Rows from block 5 of the text decoder, named by matrix and row number. Rows with one number belong to one attention dimension. Each number is 500 + 40 x the weight over its row's rms, rounded and kept within 0 to 999. All counts start at 0. Numbers have three digits each. After the name is the row's rms in percent of the matrix's.
# v: attention query, key and value (stacked) (decoder.blocks.5.attn.qkv.weight, 576x192, the v third), inputs 0-95
# proj: attention output (decoder.blocks.5.attn.proj.weight, 192x192, transposed), outputs 0-95
v.38 099:540553564487500431466499517505471519507531550504509555493514453451532456505484493547491521438496425557448471496542534437558479458644518468526508493531520492467514490478512483461544452536469469463543427417463491493558500518492469470459438467512489461537453524573487473459489475440510533508
proj.38 102:483501533506551475491513526470522495489470480467481422471478566535508481480502492509506467495476491484524494469426483490495541495474480491504500471443513548519516536435533585517436525471547506485428533542574593462423527465532440457470470565509507476466546460533515485483454537485495469488
v.39 098:475490511469455480554546448529496447525590520511547500507505501596508495497562534532525511458560554492546514522485473503464477558408539547514522500487543529492491564447541538538496527539509486543386443473517585593475500500471443508579552505513513464479428580472535505520522562461510523465
proj.39 099:481468477586468499530420514471475533455468518471510456526452500477530523499458508433485472396478451425533522544519604549509509445511480528541469543540532523447450483458478454489467580512508452501591496507459497439526518568493485485386539492537530530527523525512487499476501455478520521532
v.40 097:441582419564459507555518439469552443508482494546484495503551474477457508453505559508489472475483434550518487482549521517535558529490468426473474427552493521472540514458474513440434561481360508457453577453524480556486521534513458498498465452493547482483481526481499509504520493451541482433
proj.40 101:520475507491483480525530486492517539447527486441477529476506502479522505481507401493478539374550491483491524534492526552481537474513489607450491531525545470433495560539546481511527439522572521456532446511532552458514442531508511542514502475480510569510545549515460530503496563440482497444
v.41 103:475463462505533438477427445496494469510452493450378531505531604477455529486520462434451528463558499502526505466470440537554527476537504485562534454479465455455568524545514482511542396501423470519510523458467551447473427541451478476469546461549499470523505510484496462471550497478420484522
proj.41 101:526488529534463496535489497532514514516537574461465459552466502538557515561465505541475585501515511518462463510468450524441481504483557495477491427475534552492484523516508507441481541502518510513491520493559554511502545498571499541568571469440472560406518548509489464431494530491593525486
v.42 096:494487449547533504454542533488520517507486563461456454456545496507450518494485480529514494512544528476475515528552432515521511519469511500541431432534464441403444519469501469557467503507455551505474458466484463506535510490486490575445454469488547524471497450503551489485443526543447499489
proj.42 098:547544481476495405546429480457470488473458529530481516523440455403540443495510545478519513500502532541584504485429526482556450453457449512426481567457499463498517561573585513543502535442579527450539483537496454595485512546418506519495489517514465502476538496516485441495573565522419522445
v.43 103:491490547457452503490430509571437454463487485446540462481479461511472501486492524467526454539484539437501505455529512507545565537474479509456527519565503447578520489508487521506532503470441481558462480513465513525473445480535538520617434582492529501462455483483570491470487503547464463447
proj.43 102:541498464516459439461506498463508534535435523474538507541441537480599559483430448572527555470490494496490479519444523451465444488526450494505473476475431562523461476539497487533506527524576506527502490445554459480455503532462470531455461458491444409503480440441492545560477413563456569550
v.44 088:521546529459423496454529508478536446524506484539476538454493484552435450530473459499503444479529478485483594569539492528505512477507498539430516569473458473526471506489525501503526455577477447489513474530552515505543473555540492482450440466429563446576497487460527546570507494455477514531
proj.44 093:512529415541503552543512456500486546485508495379514456507498498525522540479425479476471503525539446461563461398539501499575513511544513425518474491544506531439526481373545485511497485475570441509515458454564474477480517484508470460491569557480516538488439502493400446483522505537545467467
v.45 097:444517473489559437382457512442491503585468497507537531471568491504587472462521512510486511478459542558555548526424480462571428511551518550526476499562485478461455542494537507380479556464531462563493505465545455431510492471534470478472477476466495450456511494512434541548540495545517501475
proj.45 100:495526520529419545482529484504415469487466473571402485488474449451485461569525447509534442483447495512461519483516496544566499530419445463560467512528431467522546481508481482500508464535550504446562527493470526588475520472478478467481504558534567531466475515507508529498447568429459491484
v.46 109:528535496524499461513481501488439465517493527522499566528525474509508522486492512515485450488524413474424489485512564459506519587491547445475441445504399523533511537513519592506429544475568427464420544578456489482512502517518527526493527592461419520463471479480563494500444472504556453530
proj.46 108:451517483466520515529508434423521429419539539440493451468463581444527421533467484506496559481390533526479513471488508559502475501455513509479482577510510537511472556510485489463587506568507562525553430467520539454522462511468481484492511494512576510479555476471470494489500477438501544551
v.47 101:620579431524463513446530466460518520493465476511461506512570544537532557503456478548577459431509509553548500482479479513507514569491537470393556493564538442484588504466457473466563476546498486517445491510479535483466532482493525528540505449534507538495617454467534457442541511531547461458
proj.47 104:473419553487535400508428499551473483528569509481492503491497500560435444495539589447495533555502490522446452446507588487448500524553522531520519403519546478499486513491478510525540550464554481542544501477483495559511465574518464547549482456526529547524425518465521563412553530471553576569
v.48 097:548461469486487438528552509545560499537488476440501507473489492478485443442492492440557538515469456541488493512584445467551545510575547483592615506500532522505496521482529552480492610480513436593533500568498539463454477434534510482524474438533512559548491566531471548464469484519546527511
proj.48 095:436518571483545505498485469544446562506513509430506532455472499491467572522473519549473445519499467490472487530472586547509497479466538527475458511501469541466505535553484506499511470495450477448484469472504519480540541521487484556514571495480462430543630526449538474368529496550482490510
v.49 103:502535491462593555514550498520511473544510631532507504586468507521600524511486521475517457531516555540444508557608538482495542492552564473459489560498531507502505536482580566569568537511607544489473457480565446575508518510495540443464472466482532556476550495559463506543435498530477528421
proj.49 101:473530490546491476501471496458516564499503467497466527418475468506469523447516526542524584490521450486501549520474503567484484505489502508560514525512515559465504481587403458400498527539507423518501464501518522491408530551477521529490515534515421480569481494567488447460546447463497504478
v.50 110:510524576466550473485467539465442487503476505583475456474511424473527521454534426502476519493546436499490568564551509515509501420529501440549475466548505505494472549426501469476548493559471487489574472477468519507516482535526518530480471478478494436547541584482469499446475530495536484538
proj.50 104:486575514539510465521456506462519507496427500447507529527517577461576578559501540546488536570524495538555499555499490450460507513528530426538529552476554539453511482526484545544535564504476488525517499536487488469526546514522532487449451502507541496560511381520493503499504505573427437566
v.51 097:476501515564453492480517500504442467560491536564450494469437351502528459435484396477484474478499521562529499462503469482535491466512511480511502486516511541487510516466494524466443509523496502487550465553460458573580514531488470610516510502569552515490461545531522524467497463545433540500
proj.51 097:460470481502525509580468493488490460456528491505586536521550550487431524513489527466479504502582495489503539543553529558372517525544472483530512553544423478537477500482481456486549480582433543560463518561540396476459497446426521499506437464462542477516512510479497466494531567457516451452
v.52 106:439544526500419463497471523555511519542491478453543447493453498532495540524523520512542511520491513532514473568499462498476555517508516470540542538456540494476516465402534491464395491566468499557504516460538459381539479469476486567517529482501507430478431528526532549438482449476505519510
proj.52 102:531404509538509558570521499478468436494547514477425544511463514552480459457486540519438468519508492483507476474528518496478438533488513425498460580480450512522446579495514475460575499452485476458511450515526519546496502496515506434465498495489477524530509448515461453491514551484479486501
v.53 095:441481547426423531489579482458478432487457475587543461481584461502502452533417465385464467471471430539457561509488483448523514490480510432546474487574457498464528546538554500544484522528496549473489503472513572462473526494434506475491495475415523506475525496474530474474439519510538499440
proj.53 096:533564356592588510518512521451499520457493485537501500502454461440553517472455458478509461486543491527525469505573544498464519549538504588493501507482516505531514448476464415458532493506497479526531467495485472522593436529619515526454491433530454472549410507498558526532494508522503488571
v.54 094:450474404484490512530510512477483505460515446531534545518575463521390514413482519510502566529437445538599543448465512504478479481466515481532584507494523486545489563573496457518513580523464498500536446416521548484494494466440485472513487506517548448446490445475497411513490488519496429507
proj.54 099:514546488518435520452485492496548526528440473435462556477475460451521562523461454472490489504517486464421415526459410474487456522472514553428457432514455521482461495470552544500490477472521536528474474507491471525486474476532544541470506447482486486528572496404503498456555501522445570504
v.55 106:455563490439496553488472408554510524519513512478478520534558570472509531454529577517504447487460503571434557538458492478452500476495455512465428495528485525580533538492485550417454475541590501431539495512446548542449526462534557522431467524516507495495475512508504459515522540430441484573
proj.55 097:532431476485522519451528504485489389514503504509510445498449451512505537569457487532551485487489436512478479475474552519548520527482552456570515507525428463463467441510541464580507537441485495573497508523552443446566600473471402564516456464467538540477553496409467494503478474575501446470
v.56 094:564511469424440485480477526495506449471515490506527470484545506554543481443493517433519456479566470485424531489504463559462444485499483446469480449520570482551482539603516570464514507490464505552560487444446520521459442477482454502418464464533511504528444491485557525436417545490457445496
proj.56 092:532472466575552510578541400509557445468528536416534458515545553472469467509477522477433455558464462483509493466472524459551535496502497511471467486502439466487510509451529492518530537555516498492442477505489440524532624532475512470523453537467450531504524478536513535542560409507430487515
v.57 097:512529512457477545568488481476489509500476509487550466472578488461517453462587504481474599438514467514486471526460512528528491490611489510467492473468507443499580528546545554426476502530489535516517489454490465481534500523502519421429542509531522425475544526532419476482466560487476475487
proj.57 098:512528517566506424419503505519478466568550489502525504494457553514507538533422549500541421534495516469484495522562498496459585503412542481491573564501480530479410458552427500470524470507505512496490528427564510503530568565470491522529504469510526592482476550477471506448553413497523473541
v.58 089:543550571511558532459531503489442546459503485453465491493556489525451495470550431530487503520561505472474510525567513422519525523413619430509504499461436421510460572524511469519487453485483461521473377490550441467538506478499474500558514477484509514490480507493481471544482433536439403481
proj.58 096:483519516490519503521521481472467439539424511463472387542465530494510524516474513547556514527485486498457489427566523494543512464502464510567515533470484599453581445520499545467570433494494531449556598485477510505503480456465550488467507545457432509482530553538552557478508544385477566488
v.59 097:470529405504467435492514454500410480577458516453454412522514546480446542443483466509506583491538555466481498481430456477499504467525523481564567447438509464562430543474519455496478458535519513472550462506505531508545499456417516420473498589458521497402474562563479456526492507415570509454
proj.59 095:556471497463490501524481441482562449499498451489544493381501557454547455544483492492494412438516470529506466524525464515465475547550579561453465515457549532459482501517477507488510501433482478540442501504497529533421535531511496546479528475564519480571548518445506534491587509548509471580
v.60 104:466489524522466523492507516512434521459498460568506495475545440492484544483414537505508481450515519511509484497565470559477486499531534546484453542510546483508417501572477563504555457539582487467505469518424517540447448521472468523515522493464449513520466539535500453533491478541482417516
proj.60 104:514487460503507611494447457485533494541496504448508493527519543534544450479505495508514493508504505494411523526559515491430512509477379507536475419555513519457560577470460518492468518513486469544464459443576501490536527525502523503556458456448512467446584431493488494442440509601528541545
v.61 096:565525487483495464445462528545569465483532554524500543538550509439491441514513509479480524568463470507394476547476504464509496471518522535502499488505508473504485497438533524544479507563460514449428502474491472474520573573525479549546494546506451473510497455430481478521413498513498508470
proj.61 096:476458530537508472473549524551516515467491516473533443531492509532480529541518521557513543469526444469466435521523484566495482451542533508543437579448508484453509519490506445522430497436527442495484456493506489427505535510505490430358470459562480525501447527523542552450471508537554481574
v.62 097:442455489542488568527499525509426569530544526569513483460475517459513503542436511489432506540473567561467449460568410512567491480445491545451526546526516495470547508534500520489478503532467539480494534434538459559458469467473513574471538490483506505560498482485500526477570457500513475455
proj.62 096:480437520465499507498515501552520498495434434549509511439502492534473471455541516476518454501524537522483529563396541488477503515500506390576496479446489491515492513435491495529545504484446529515615447486455504453511464484549492563492512421504496503465500489491489487512481430432463473460
v.63 102:448536507461537481525512518494508533478511537484444534486565466473451483470484548486451456488467490409560510530452521460575551542503496505574471443489467523477523563511519510518504507450477432504498488533477525517434465494446485540490506443458469575543573528542535418508532486444496507466
proj.63 101:515558480495435544497554523472423472537526521560465501476501512494519498526552480460470443563542496501435490533507456454450464455539492468463579511530502434563509471513499508467443489513510499499550472574503480500557543491573503562444463534459474412524500532502480531478489502529471505503
v.64 109:499515491481514499527491485509477492542486531481483510436466487540569481486452449548476494470508532527526524520507481507613543443526516527494474532419546502484492495495503515520581510516511512397449504556493501452500464559458565457552458513477551466485506518507527537415523536610580358446
proj.64 107:489503569525549525445459456523444490424507540556440554516549542562440476480526533463536458542436415460472533559548568534383500491544478495549500526506539462489535527543504471536448451473533536541479517427436460505501404446496517478487514526464478513551517504462479501522473512512476595557
v.65 110:457537537506510492430505505509507504489530488453395465493558567526586566595484515491517492498465501515527545488517576495483402445551507495577469503476492459524465561492506468468548496571502462467537598508553451546431511540559546462566509518497481535418503465479489504509455480555458514471
proj.65 102:538452450444523494516434509545512578481526470500494564523540521468536440497478539469503473476552439541436377555501464510558522567504446521492587469482497492444525472486546494518475474455494533524511470546471536483529462503465549505471452483525388519537477513437434495487467547504498511493
v.66 102:445509496478431528470515530567511488522484501572517496519511576453476595497491506486557481477499537546517557416514435489439582492494462506532526521486481478453569445530564491473510549505491505490454502517503522540507394494536588509514457405475512420545552535550580521479427495502547476501
proj.66 100:510459461491562432543568479479485521493532498489502569488467557508556533467527463561478572550454496475506489555555526514550456556591524490483450464492525509548472571459459516568487465464549486523508472551484462482506549577526458527521515528576479500525481467449441459451579447486498438443
v.67 097:548463493567502486485451501505487486484456443506509499558513544563502506501481469477580504507540455374520551543511502497492532548540499526500466551466514547469539471492430427486485562482525491470528486445533491440526535503439552477428516506477552465475563536540503476460528521471488505477
proj.67 098:541472508471428506503488556379525517531469503479494498541495454412517431483537540475451504479558444537539453484480519492528478508416567524436560549426544534503501509473485546498508413492502484499514477549483468502480578447533432474532531496410518503552574521498522462510535497470548574522
v.68 104:489516430502492483485510525482565425483502523510545515594491495533513501513580490496482544442570504508504509512574439568506506565482566476489572496483468513443543513473496484570537516501453489563571497469568496550536496440414538548565484543545510508580522460484461495482532486552510497535
proj.68 101:478553490514474545520541483494513516497514550496442496486497525497533545481504504451500518524460462464480501486511577502475463516513446491471516553495573540553492449465469562534451517511565559475433464515441545463489527567480534530469526452499426517459465535557491525534461439477442533506
v.69 103:550543521540600486503549554512541456485540581494454543522551466549520547554572515546457578523510408530497486487522488493504496445477528508491476516482550582476517527490526510552566528535554452504562521513529543464540496454478484501449541486503470505505481522538496515529498554500524454520
proj.69 097:497482521465453516488451428482534553541470468454519470498554503416436460502422508474491519427562535486517482567446420510493560557537543503531536479542466525511493519524478551466506557462533526511508504448486540514529485503545519520488542479482506507476588528519560479442480506538443518533
v.70 099:445505555410558488441397480531481575501486534556521460494509516572508521540467562538518469550532551421458518463518482470434538527513438481497572504469463504506517478473437500512506487516500435509528524451540601546523516540490486560416455578559491464521472443516510485560483548448528482483
proj.70 097:525506452493451512482556562438525435501440435507513554457460536518547449424469479478481525508496426580510512488419526454500464500534487513587476473509533489442517545476507482406505508490483526472467529529474522536573490535537532453583497483423530570532465595512393475473524462543511498524
v.71 094:534504502567522495517458529511451481492521510462524537557503473476579433516469437509459448477502506527467496447551509535496484511479514603526600509490514490536570572500575507463502539519473502507487504519575471429605524548520482429529441535535500522448559515467561494541498520542505506402
proj.71 097:566484461444466463528472502536558487567516541594515489521523523511388476505566515496547433476530481521461484548458570449450555572498457499487479511507534492510472486436427577510465507578549416500507426481441452509478506443485475470465508487524423512496491540466483499468453572487528467519
v.72 105:504424448480478528495486486497479478485531507513503451546436465515432520441529482478417510515443455451516456531500491479517527568533467498467502467476544416465538584537530475492522456478481465533511511475489480529461515485439382518566508468473578524489490487483507544427582425543592430484
proj.72 102:461525562503470568498521448477533491510530562575526547434573519565493435487487526433534459473536523533427530508548486518461509446464558449510522504557531601533456461516514574483529537483530452474439551525486501493513507437498522511461449502508514538472504486502448527501503567449396492447
v.73 105:423554518417430574474514510499489503590473441494469591540532543415507497481438530478605439535464553466522489485418424500438447490517463534506508420474536494523434468504445466501488471541568508504490489521508528579444496517547549565533548479559491489424481413497501470481527483438506540507
proj.73 100:465431486526476503480457469561473508524559499475510533491490458560503503510566412488468528505600525486521475487485483508522521513483505503483518503566483488442546578413538466547475581500537540525398473542477529452440529541519479498511533501442464486574472541444499451533497469460453480464
v.74 097:504521419473520490491518510488492491510491429573504484464466522507488462504464468629525462418449555520517503577483466482471504508405409443491458529548520533443534495494464495428503465518483550515510524478491514497539522426449511492441456493535486438479490430471510494519416538456496552435
proj.74 093:482503501478472433551517487493451536458541527511478515564502419517535537447540538413521445507534476485441522481535569532492505494521552538494511479480506431478470589571491452552545538535480539544506474525509502515519447455548405485532583458396538505482477445515492518466469496556540499493
v.75 096:488501487564443476472471496489511506546425422544402496481528578423539497493543562518504533487510492530470476548542533539432519488517464570429505471578478483500388539452493447501458501437452508545508468474477488429435526478529552481410456492511457606489454410409502485457489455512493441485
proj.75 096:480487510511526491477582498534448461469474446428503516588524507538522495507518453517550425480514464465489533482429495449579529481495543479568427453473540526435591433560523560482521527511582491532576521524483554492466557488433485518522462455529442423470541523536510499502481561518483456429
v.76 100:485491565534544516498471446428539516447503551479502540526483527478474458518468480513500545530582538464538435440417470540524541444494501468485463533504535518463471540536461486503538518452523535518454559511588472522594466510420525469493505454541466497571526529514507580446453468483578473482
proj.76 107:594519548520443501457582462501451449509504496567545470424494462514473569453511537521559524421450453494505552500536554452463484438508480470490450520492476513511529490475474529571419485526495485496487442601528516469417506558533525534509539470491468488418472542549503461499556482478463565495
v.77 098:488451489565498443514438513486546517493487485431436497409593495515433455507586463547411507448541537461461468523526466528485470497548512540478469501516510515525471469551512494475528460543447534495462512533436544574454434488493460438522481447501507542502482424434495501507482546495493499492
proj.77 100:546543518449489553477465464530471424438561537506513451538426523443484509427534508490560479554517521477524469475504484457547528471441411495491456480457502507538462514514471459449479517391494462425505474486534448426535453609524531461445539564546497504447505526502524496520462459526490493443
v.78 097:483558432542491480451541515486444536556494538492479511515466451480516485466530514468400479469512555447545497546511483457462529501505526546484437478508470405552484500430504486491522493538625491484553478534500556469550507495509522453462599470487558438469543460445506469446479497553471438478
proj.78 096:503493538549469501531520521513563478451536434519491477505514596553468541450471531499608545476568413480522538510499438499562482512449500435482609507468468452475552527521435516488450511536481484525425539461450489474436508504436486524573495532455472516477567547558482532518480547518441474541
v.79 095:462580503518531463483505582520584491515484506525490542520528538497529560469528533469446506530510454541421455544458446585513536510539491515523469474491486521483488534533480512524529498479503523502488448498473522499491474443504430503426548483526516537434501498494469542533517581487441511420
proj.79 095:531420553498484493541462464548439521554555520535540415504486541419527432515477445521466529511441543454477496519465489472513538467530513479482537519506505467448542437445532522487508521475537538514481570485524439479515537509434495480450482445506484481485451527507524510521486533587496461497
v.80 089:491499461421488512551454521540555514504503393554447467557443455453511499468489408462472429486522526511509493446480518512495490434493456469479516475528487523486578603433525546549506487452504441405519459515460500470476401516426481489523504476518509420530480475456529511503483530521469502512
proj.80 089:514498507474479539509550494550431539508475547485407546521537507511521493499511490464538439533484468544528548498557497524545554510515508538483444466457475425502409498532458435457493467543517493539495526483482420484564535428600539528524525493473498499498495511418455461515539412510426514448
v.81 094:455572502535548510473503438585530513381521522486466484543516506494498487474477414448468492463552528482443546470531497533538500518492475459461497463520497578513535426547541489523513517477492367489557495512479536501514517486475495451450488454477518540544492603510537557572469446414491506511
proj.81 095:590518463513424514553479525531502527516500487445505516411507488507538550527493418503535500508526435499482520469428575481493502525501517441526519503507496510504520477493419511539522486511465490468505460510448516504488473520542465510514525541462501509458478401453491536569527521554472468474
v.82 096:528557514473488581410449547500445549555410457501549475471512448529528539492524500451554518547491494562489481536526498513531408437505472464446517530488499508566539493527553515464489526514481429436555470456526550537467521464491546528531503423548442586497503528469442512539435527544457486430
proj.82 097:526482523518561417524480520534489487462590519480540493555489473488505435547438470549518481478579536469493448468480506485516596513511530491533457463538473481470508493503431521479506392509442527522445468489466508505458532508464520489508577509440427397514505473493520476496527459479526519533
v.83 110:571551515492480465478510535461496535448412547549439504453540506589494521459409447448468497443468508505585511498486529519556544513462511515466538467473497454521559470568555513522438493479553558532428591447413467487515567521418513476516487536466423428565478506494462516512472479514517546530
proj.83 100:483498542558534473520544477512523507514519488465542535561492524488484499457566507430520491532554437464422486440588476458476490480488467535499502505553559521480418521441437525519610457441485532481522435440486589508464503460601488532499455430506487539492488481516496600586551574490532528463
v.84 107:525471475533477499519517552527435459547496498463466423604427449468378524540578457555503522465506545527562524462522519553486518574515476500535519529477460481535483516460515451514552456510553536545520528417513467512557470501491497536503498521546543535553451547556526548482457458532467529463
proj.84 101:522506492480514531485478476443511519510538581508501551442563544527581457548522525416434504530516491460547512566554539525487528473488516552533493513518551509522550517547514481440543536472415537465507520487477429472434456548414582497545505530556484487427514541487441479486506495577487549515
v.85 100:545487576529546521507477476498493524548603504475434492570495532445533549471499492478439448485546522538446518461483531440530525475514449509538460502515469490532525558552498482519557463551462513435548525480476456497465458464544490530466526463491482491422637417540506481516489486457459439485
proj.85 098:469514488425499547434573510534471465466492402549527484428505496516511500584459543428530504456459434518513493557499492551596500567551467473547576553437495443442515460481467495523518465518560474454524495452495509472586539469518510506545446485524496498497473515491493527499528501463451523459
v.86 095:498499462486515419524368434492519543492444554480522508479529541568569449550534481513400567538545535431479527514554477486443520496553502500520477481519478438512529495494424518504528508531483548521574564415560499545517549574482531446517417531539600459524524499402495517449538573506517511560
proj.86 092:558544510538451495484508581473489442486473467554497513489459531489429518518482535454473496451462490487524527538509440481526493508488419468470526481435555491526479493462543412506438468536574548383432505546510529465491418509485471501524526489502436607476501473536539480518530572545475431446
v.87 093:552512479527461443478502490524586505547529482514482541503508446500495499498582505506451501472499477483554475413439488427514483495466467448445536557460527489547559424515477382453420563524471544528523484504499530552427505525503464480472524477464519393543431491478534515502506494462514555434
proj.87 094:456469524550498494581509511475536483517410510533535502490538540516446529486449451432539519463504587497501490483536542558523476553528496615481492548540504465517462509492585530446476435523462393486430494579522512511553481476508590510480504502525603526463528517555524489516515508559525486501
v.88 103:449475567529551538508531458421520488510548542526545496511545524424473480507482544528532454400573490463496439509529570553502472481489534521486504502502530508469513476484450466447460442524570461550551520403511471550470460480458479463411500450477582511539464497526487480459449582535464444502
proj.88 104:484508429591498507543448505422475495494432533470480571476493501487502484485483479449514530477451466488464537462548449503570480497521481479451486546528455511466482514500518460499523474558490510472483464571475483527516549532512540523550489542528429487508501472507536522397479423460455499430
v.89 108:447490481465582543487490472506546521558539445463519508433474482532527480501472558468519540600513525522540488445462513479535460429538457501577495527569481459464509509530492475531404547518506530487507484502441465511512532525489518427468542510464454433507420549510565514485463477484509472547
proj.89 101:527517516506488498516509509551472501468429519474498487523558496438434515543515491535496455475462478528515504508572511426475536544484516490453518494507422549563532547512493473453544513460548516565465472555552581546480456472498543446465441458501512571447537552439529503520568504460503515502
v.90 100:476461498506598558485570500464510453436513402524498574450460472473546498540536428563506488471509499481495500459597497511549429537486468550511479430523543478492612533518529564466463570465480382455543513451413508559483446532523454585512558494467530520488538545539547527504518535487472497474
proj.90 099:482534473541453556503482457495503522553485488442589509554465484513511479524509508463519474503437562522500574506516515485472564460524493456513518482473480522497427494538482534476458458579488582459442475549511485438518514395482475445442477497516557482514484358485502574500463423470487459513
v.91 094:486499511465421544521588541423580504455562507487463530553508535507550449514553542496509473542500470550467523454525469538459575452498478487486495510490497478506477452487545460428506485441516540559506461561449507472484512494562481472482513492470563525582475541523583402513473570419448435487
proj.91 097:453540556551503457500491471461406534484451539495471481470381537538452528510491488550448581463486482414449452512486551484546490569554490521566516454557426509535598476422438491499533519556543442492524484489479545541531488459424474580507439526492496485399478454523489501516490405481514505469
v.92 101:447468578501472446533526516532547559494537556531444458475520462476500528477511528533478443544420468489506444486466493508555496487551545462557525600535589496495505494438544445537520420438490480514491507477570532456544417555490476464492535582502494527476492505469487514512527516535516474476
proj.92 101:535501374517474514424540481553436447447453557522518536509530522538415467496403514548500477466522466523465510536498499559471561505527494524463485493472424510489508572526537512496514572486442527487556558497440499577446491501459500526467381406468523427543468529520499530480491500499490445513
v.93 105:516515483580544542410503498535527480530590533562584512484509485562455528462408594525512437490518491487581553457514498535539454517453519506520475501431510472491502431495496577463495489507545491494466512495466455503440476547450512498437438496482519473469555455519416503526553493552471539478
proj.93 101:431523452443542532496477534417523490547472532545480546567528414520547383484533485488510584494465547517501551547490501518459500476526466465456521489505485542475535518452518478515491532510495527448481520499528522531471529469521479533491543463518494508481448548524563458410485527454506533480
v.94 101:405523457527421536476468514503499480516554470500530463481473388539499524505521461441534473449510540522483490489550463524527431558436460473433523533485489544379514488522459510481512529523531509498486530488517556469419446476468447467508507406524497516495564529501482501490459524499480515504
proj.94 096:573511481499554556467552449493518558516486476463444560513491540492554468397488560494431496563467516562513465485452481423400485539467538530501563502526484447594470524469504512525451413542468481513514468458472463537499506566464558599469558502451494446459470474480522513455471468491419494480
v.95 098:531439559441469454533566498471466534443527564514471541531487546589537473559435560431512488488599470504610527505475517553551532572498466585492466507549474504534486556476569474496514476513482470504445513473482391497512502470460507511471475528525510536431473491465493455574526470554468509486
proj.95 099:520524433579469460438516548528529534476515502545514495475509508490500442542471530470509603505517466444489434436512467489500458428505529500441438462460532504460434467486456520519529486521479506516499525468569517473471509517502522524531460501530525482603532517487472507468435495471476515401
v.96 107:481483476441516549514536488549503455498535561498496556532505530535491456536536459497494516589473457463460448494517523497492527557488470482531506542538523514466463499500476494426547555485578488442527411559453600478522467537433482485460491573559508566553522597536545493559456468492460412477
proj.96 107:516520460502494453476500447437463514491479462511503548505497455528590505517485438507515441401503494483558518463521468480496420499577514512468500468500509514507472454525487423519547444544554512560524498440446476590481510545431575587503498467468542460502528450471489549523501521469577498554
v.97 102:552590510479527490531521492596489530484490427499468515450458428522473521463571580553478470512511569514463460543460495531463485538505525444524510446457444535466498540477423495465642430465494504465518477579525520534479532532429472501489417448492503571487488499483508463514481504445518471502
proj.97 103:436474493553495555407553499448561445571567482469453479534515526525524513491543545383548571467555456516505521469592532526482459497508467582468489438489475432475515426439527522512442537480465424431459522482485481474519495554508568532477466496531513486547535492487438498416518578501490528541
v.98 100:483552565567488444518497493495465507556458542516552505474526508556499499542518449537492521524463544532451571530510536538503537523521495461466492413513428464524515537466509450515483495466534520551514533531450443536441501524524513525578546466463557464586489499487541492460500520549545532551
proj.98 100:533422506525517462543513459431515537505511455488538520572487498553514538491475552452478476607507459493490518484416491488473472476473461529544497522404502513494570526523524521571497496463579512436502510554586495475426477450454439488459493481495508507484532502463463438505501503502539523492
v.99 098:481483535457534510523495526472476476488506444516555528444512467455486537466483570462464453548493509473508500427444498425544517498519524460510487538580506536563536517530425452546383594470471524510417513509541471460470563455495488480468567520499481456585462536506492433419426552547462508442
proj.99 099:545518493538488490456511441523489554473509497480461490504610539520513497498494483483520538461545482464453527527496481405501492459465504494521514502393494520508505488463560477477559472464480474482556488514447517539513520517527470491559492428521468483476550539566530527538573519505519535486
v.100 097:486516527564454567415539478515470475539513516504555531515521434451484450559473507459483497519517529441565478519510479528516487525541472539502437470535498445437430473535453489460503494512541438518479475479485456537524499454512498489511447474576507530544478532445467563539482467469512551461
proj.100 100:485415475528538447495506489439457543493506412458489477471554559503563503445522550543535533481489505574461544557506493445557516532530442460492471593530460500478528537494526526533520530491545471491461529451463519477515506476407450495524530577432458437498476527524414527522549496521444480513
v.101 113:547465520484524502496547530497527453526506523466504537473542507462483476526527532491505485492532548506549509543496503503512503563522456457468552481468528496507498462473546479548463440542567569470545530488469501559499479490500508503482562490509557525528546571477597544514568462526562482404
proj.101 112:502558508528459527549411477537535523452527577515506526478549516506489491519444524512537478515528492524437491463472504497460498544560528557498485525525537571465496514456465581516464538510483479586450494562507473482469495476496554505488501500494513463437506410517524500523476581464456514540
v.102 103:477520458503535523493473586476577544417495557583482510493461478535560486591530455498418485456486470547526516460489497503510529450503414424551523500448470502507560512508473508412512561522443476559451487495443480482445534462502510480496485503532522436473501609542590503520484474505469508586
proj.102 104:558516430513482493548524440532487465520509479443488541484535504491506571452502494493551512537493479512505484493502575458533548510444530517492460531486467472480500462495457511502516450474541510514554588481591464448545500550526470484526540497424440456543429442500460518495495469540565471500
v.103 102:486502579474507502550551472525593520528469576507527567487522499538489472541441486518509551496573537489569498512484489494462497542558484469489476510545396514552418490573494530502569502532538527485588450557535490430504519571505453536432513552539449458562509552462445487516458507517564536560
proj.103 101:526447402490489590418449423564484484454515391505487566545487448500480530500533508510435480459411482499549494485504492533473502585471493513477503488503520593523481577516509487524409485455580440489498513446465511545458435520512529443545557501499497522470502449498497404501496501487470504498
v.104 102:459568555546475548531494521547483530506603441570458515519508516469532499507458528503459517519522502518544520571532469486485516488586524535508501552442615497501538507423536503503481474500523467478501421447478514484521541492549500560479538485473515506556578472503425499490442468496479514396
proj.104 102:435554460516466496507512488459492513468536519503482518468511461463511517487464486487485498448480431547518479469461493508474462497452428444503463467540363515487516485505513539533477502443479568580465530513452428516510462531464510514493496486507532504433469551455590442533446490515548443500
v.105 096:521489481474499448532491538501494592507512549477556537515521553524483460527449508504524517478565474490504522483429520550479551506502541535473538549427548526448522380528431474487530563548506508459461578457480496490494509518459439509496528550556534551618540484510537534465520444518513458463
proj.105 098:549512523485540515469459438547517371469477428527441542529525499456480522523507509533484506490393525514552546519465452469522481500531432503546530525546474535503489507462518475422541481505532470491513516466554498482541524446471538530503421492429500464462538532406464505492429510571478526478
v.106 097:510515476581456477572528523498490514486471465530472531534418497484482525490453521486525540411544518524510456510502509499537520507424454515401503630545476498524462543507570513488512555524547542432455420475488467555405488492506490514459492486457490530517501472495482568436483553558479568473
proj.106 098:517471515402582512476491395488479537447554462446541498463476564592477461428565473512466514511434550521608492492530579503477537498485542418516464456477502490521464474491433463526462552465457556537428513493508522469548458496481562514436462532521458567450527491483506460498510444446579481481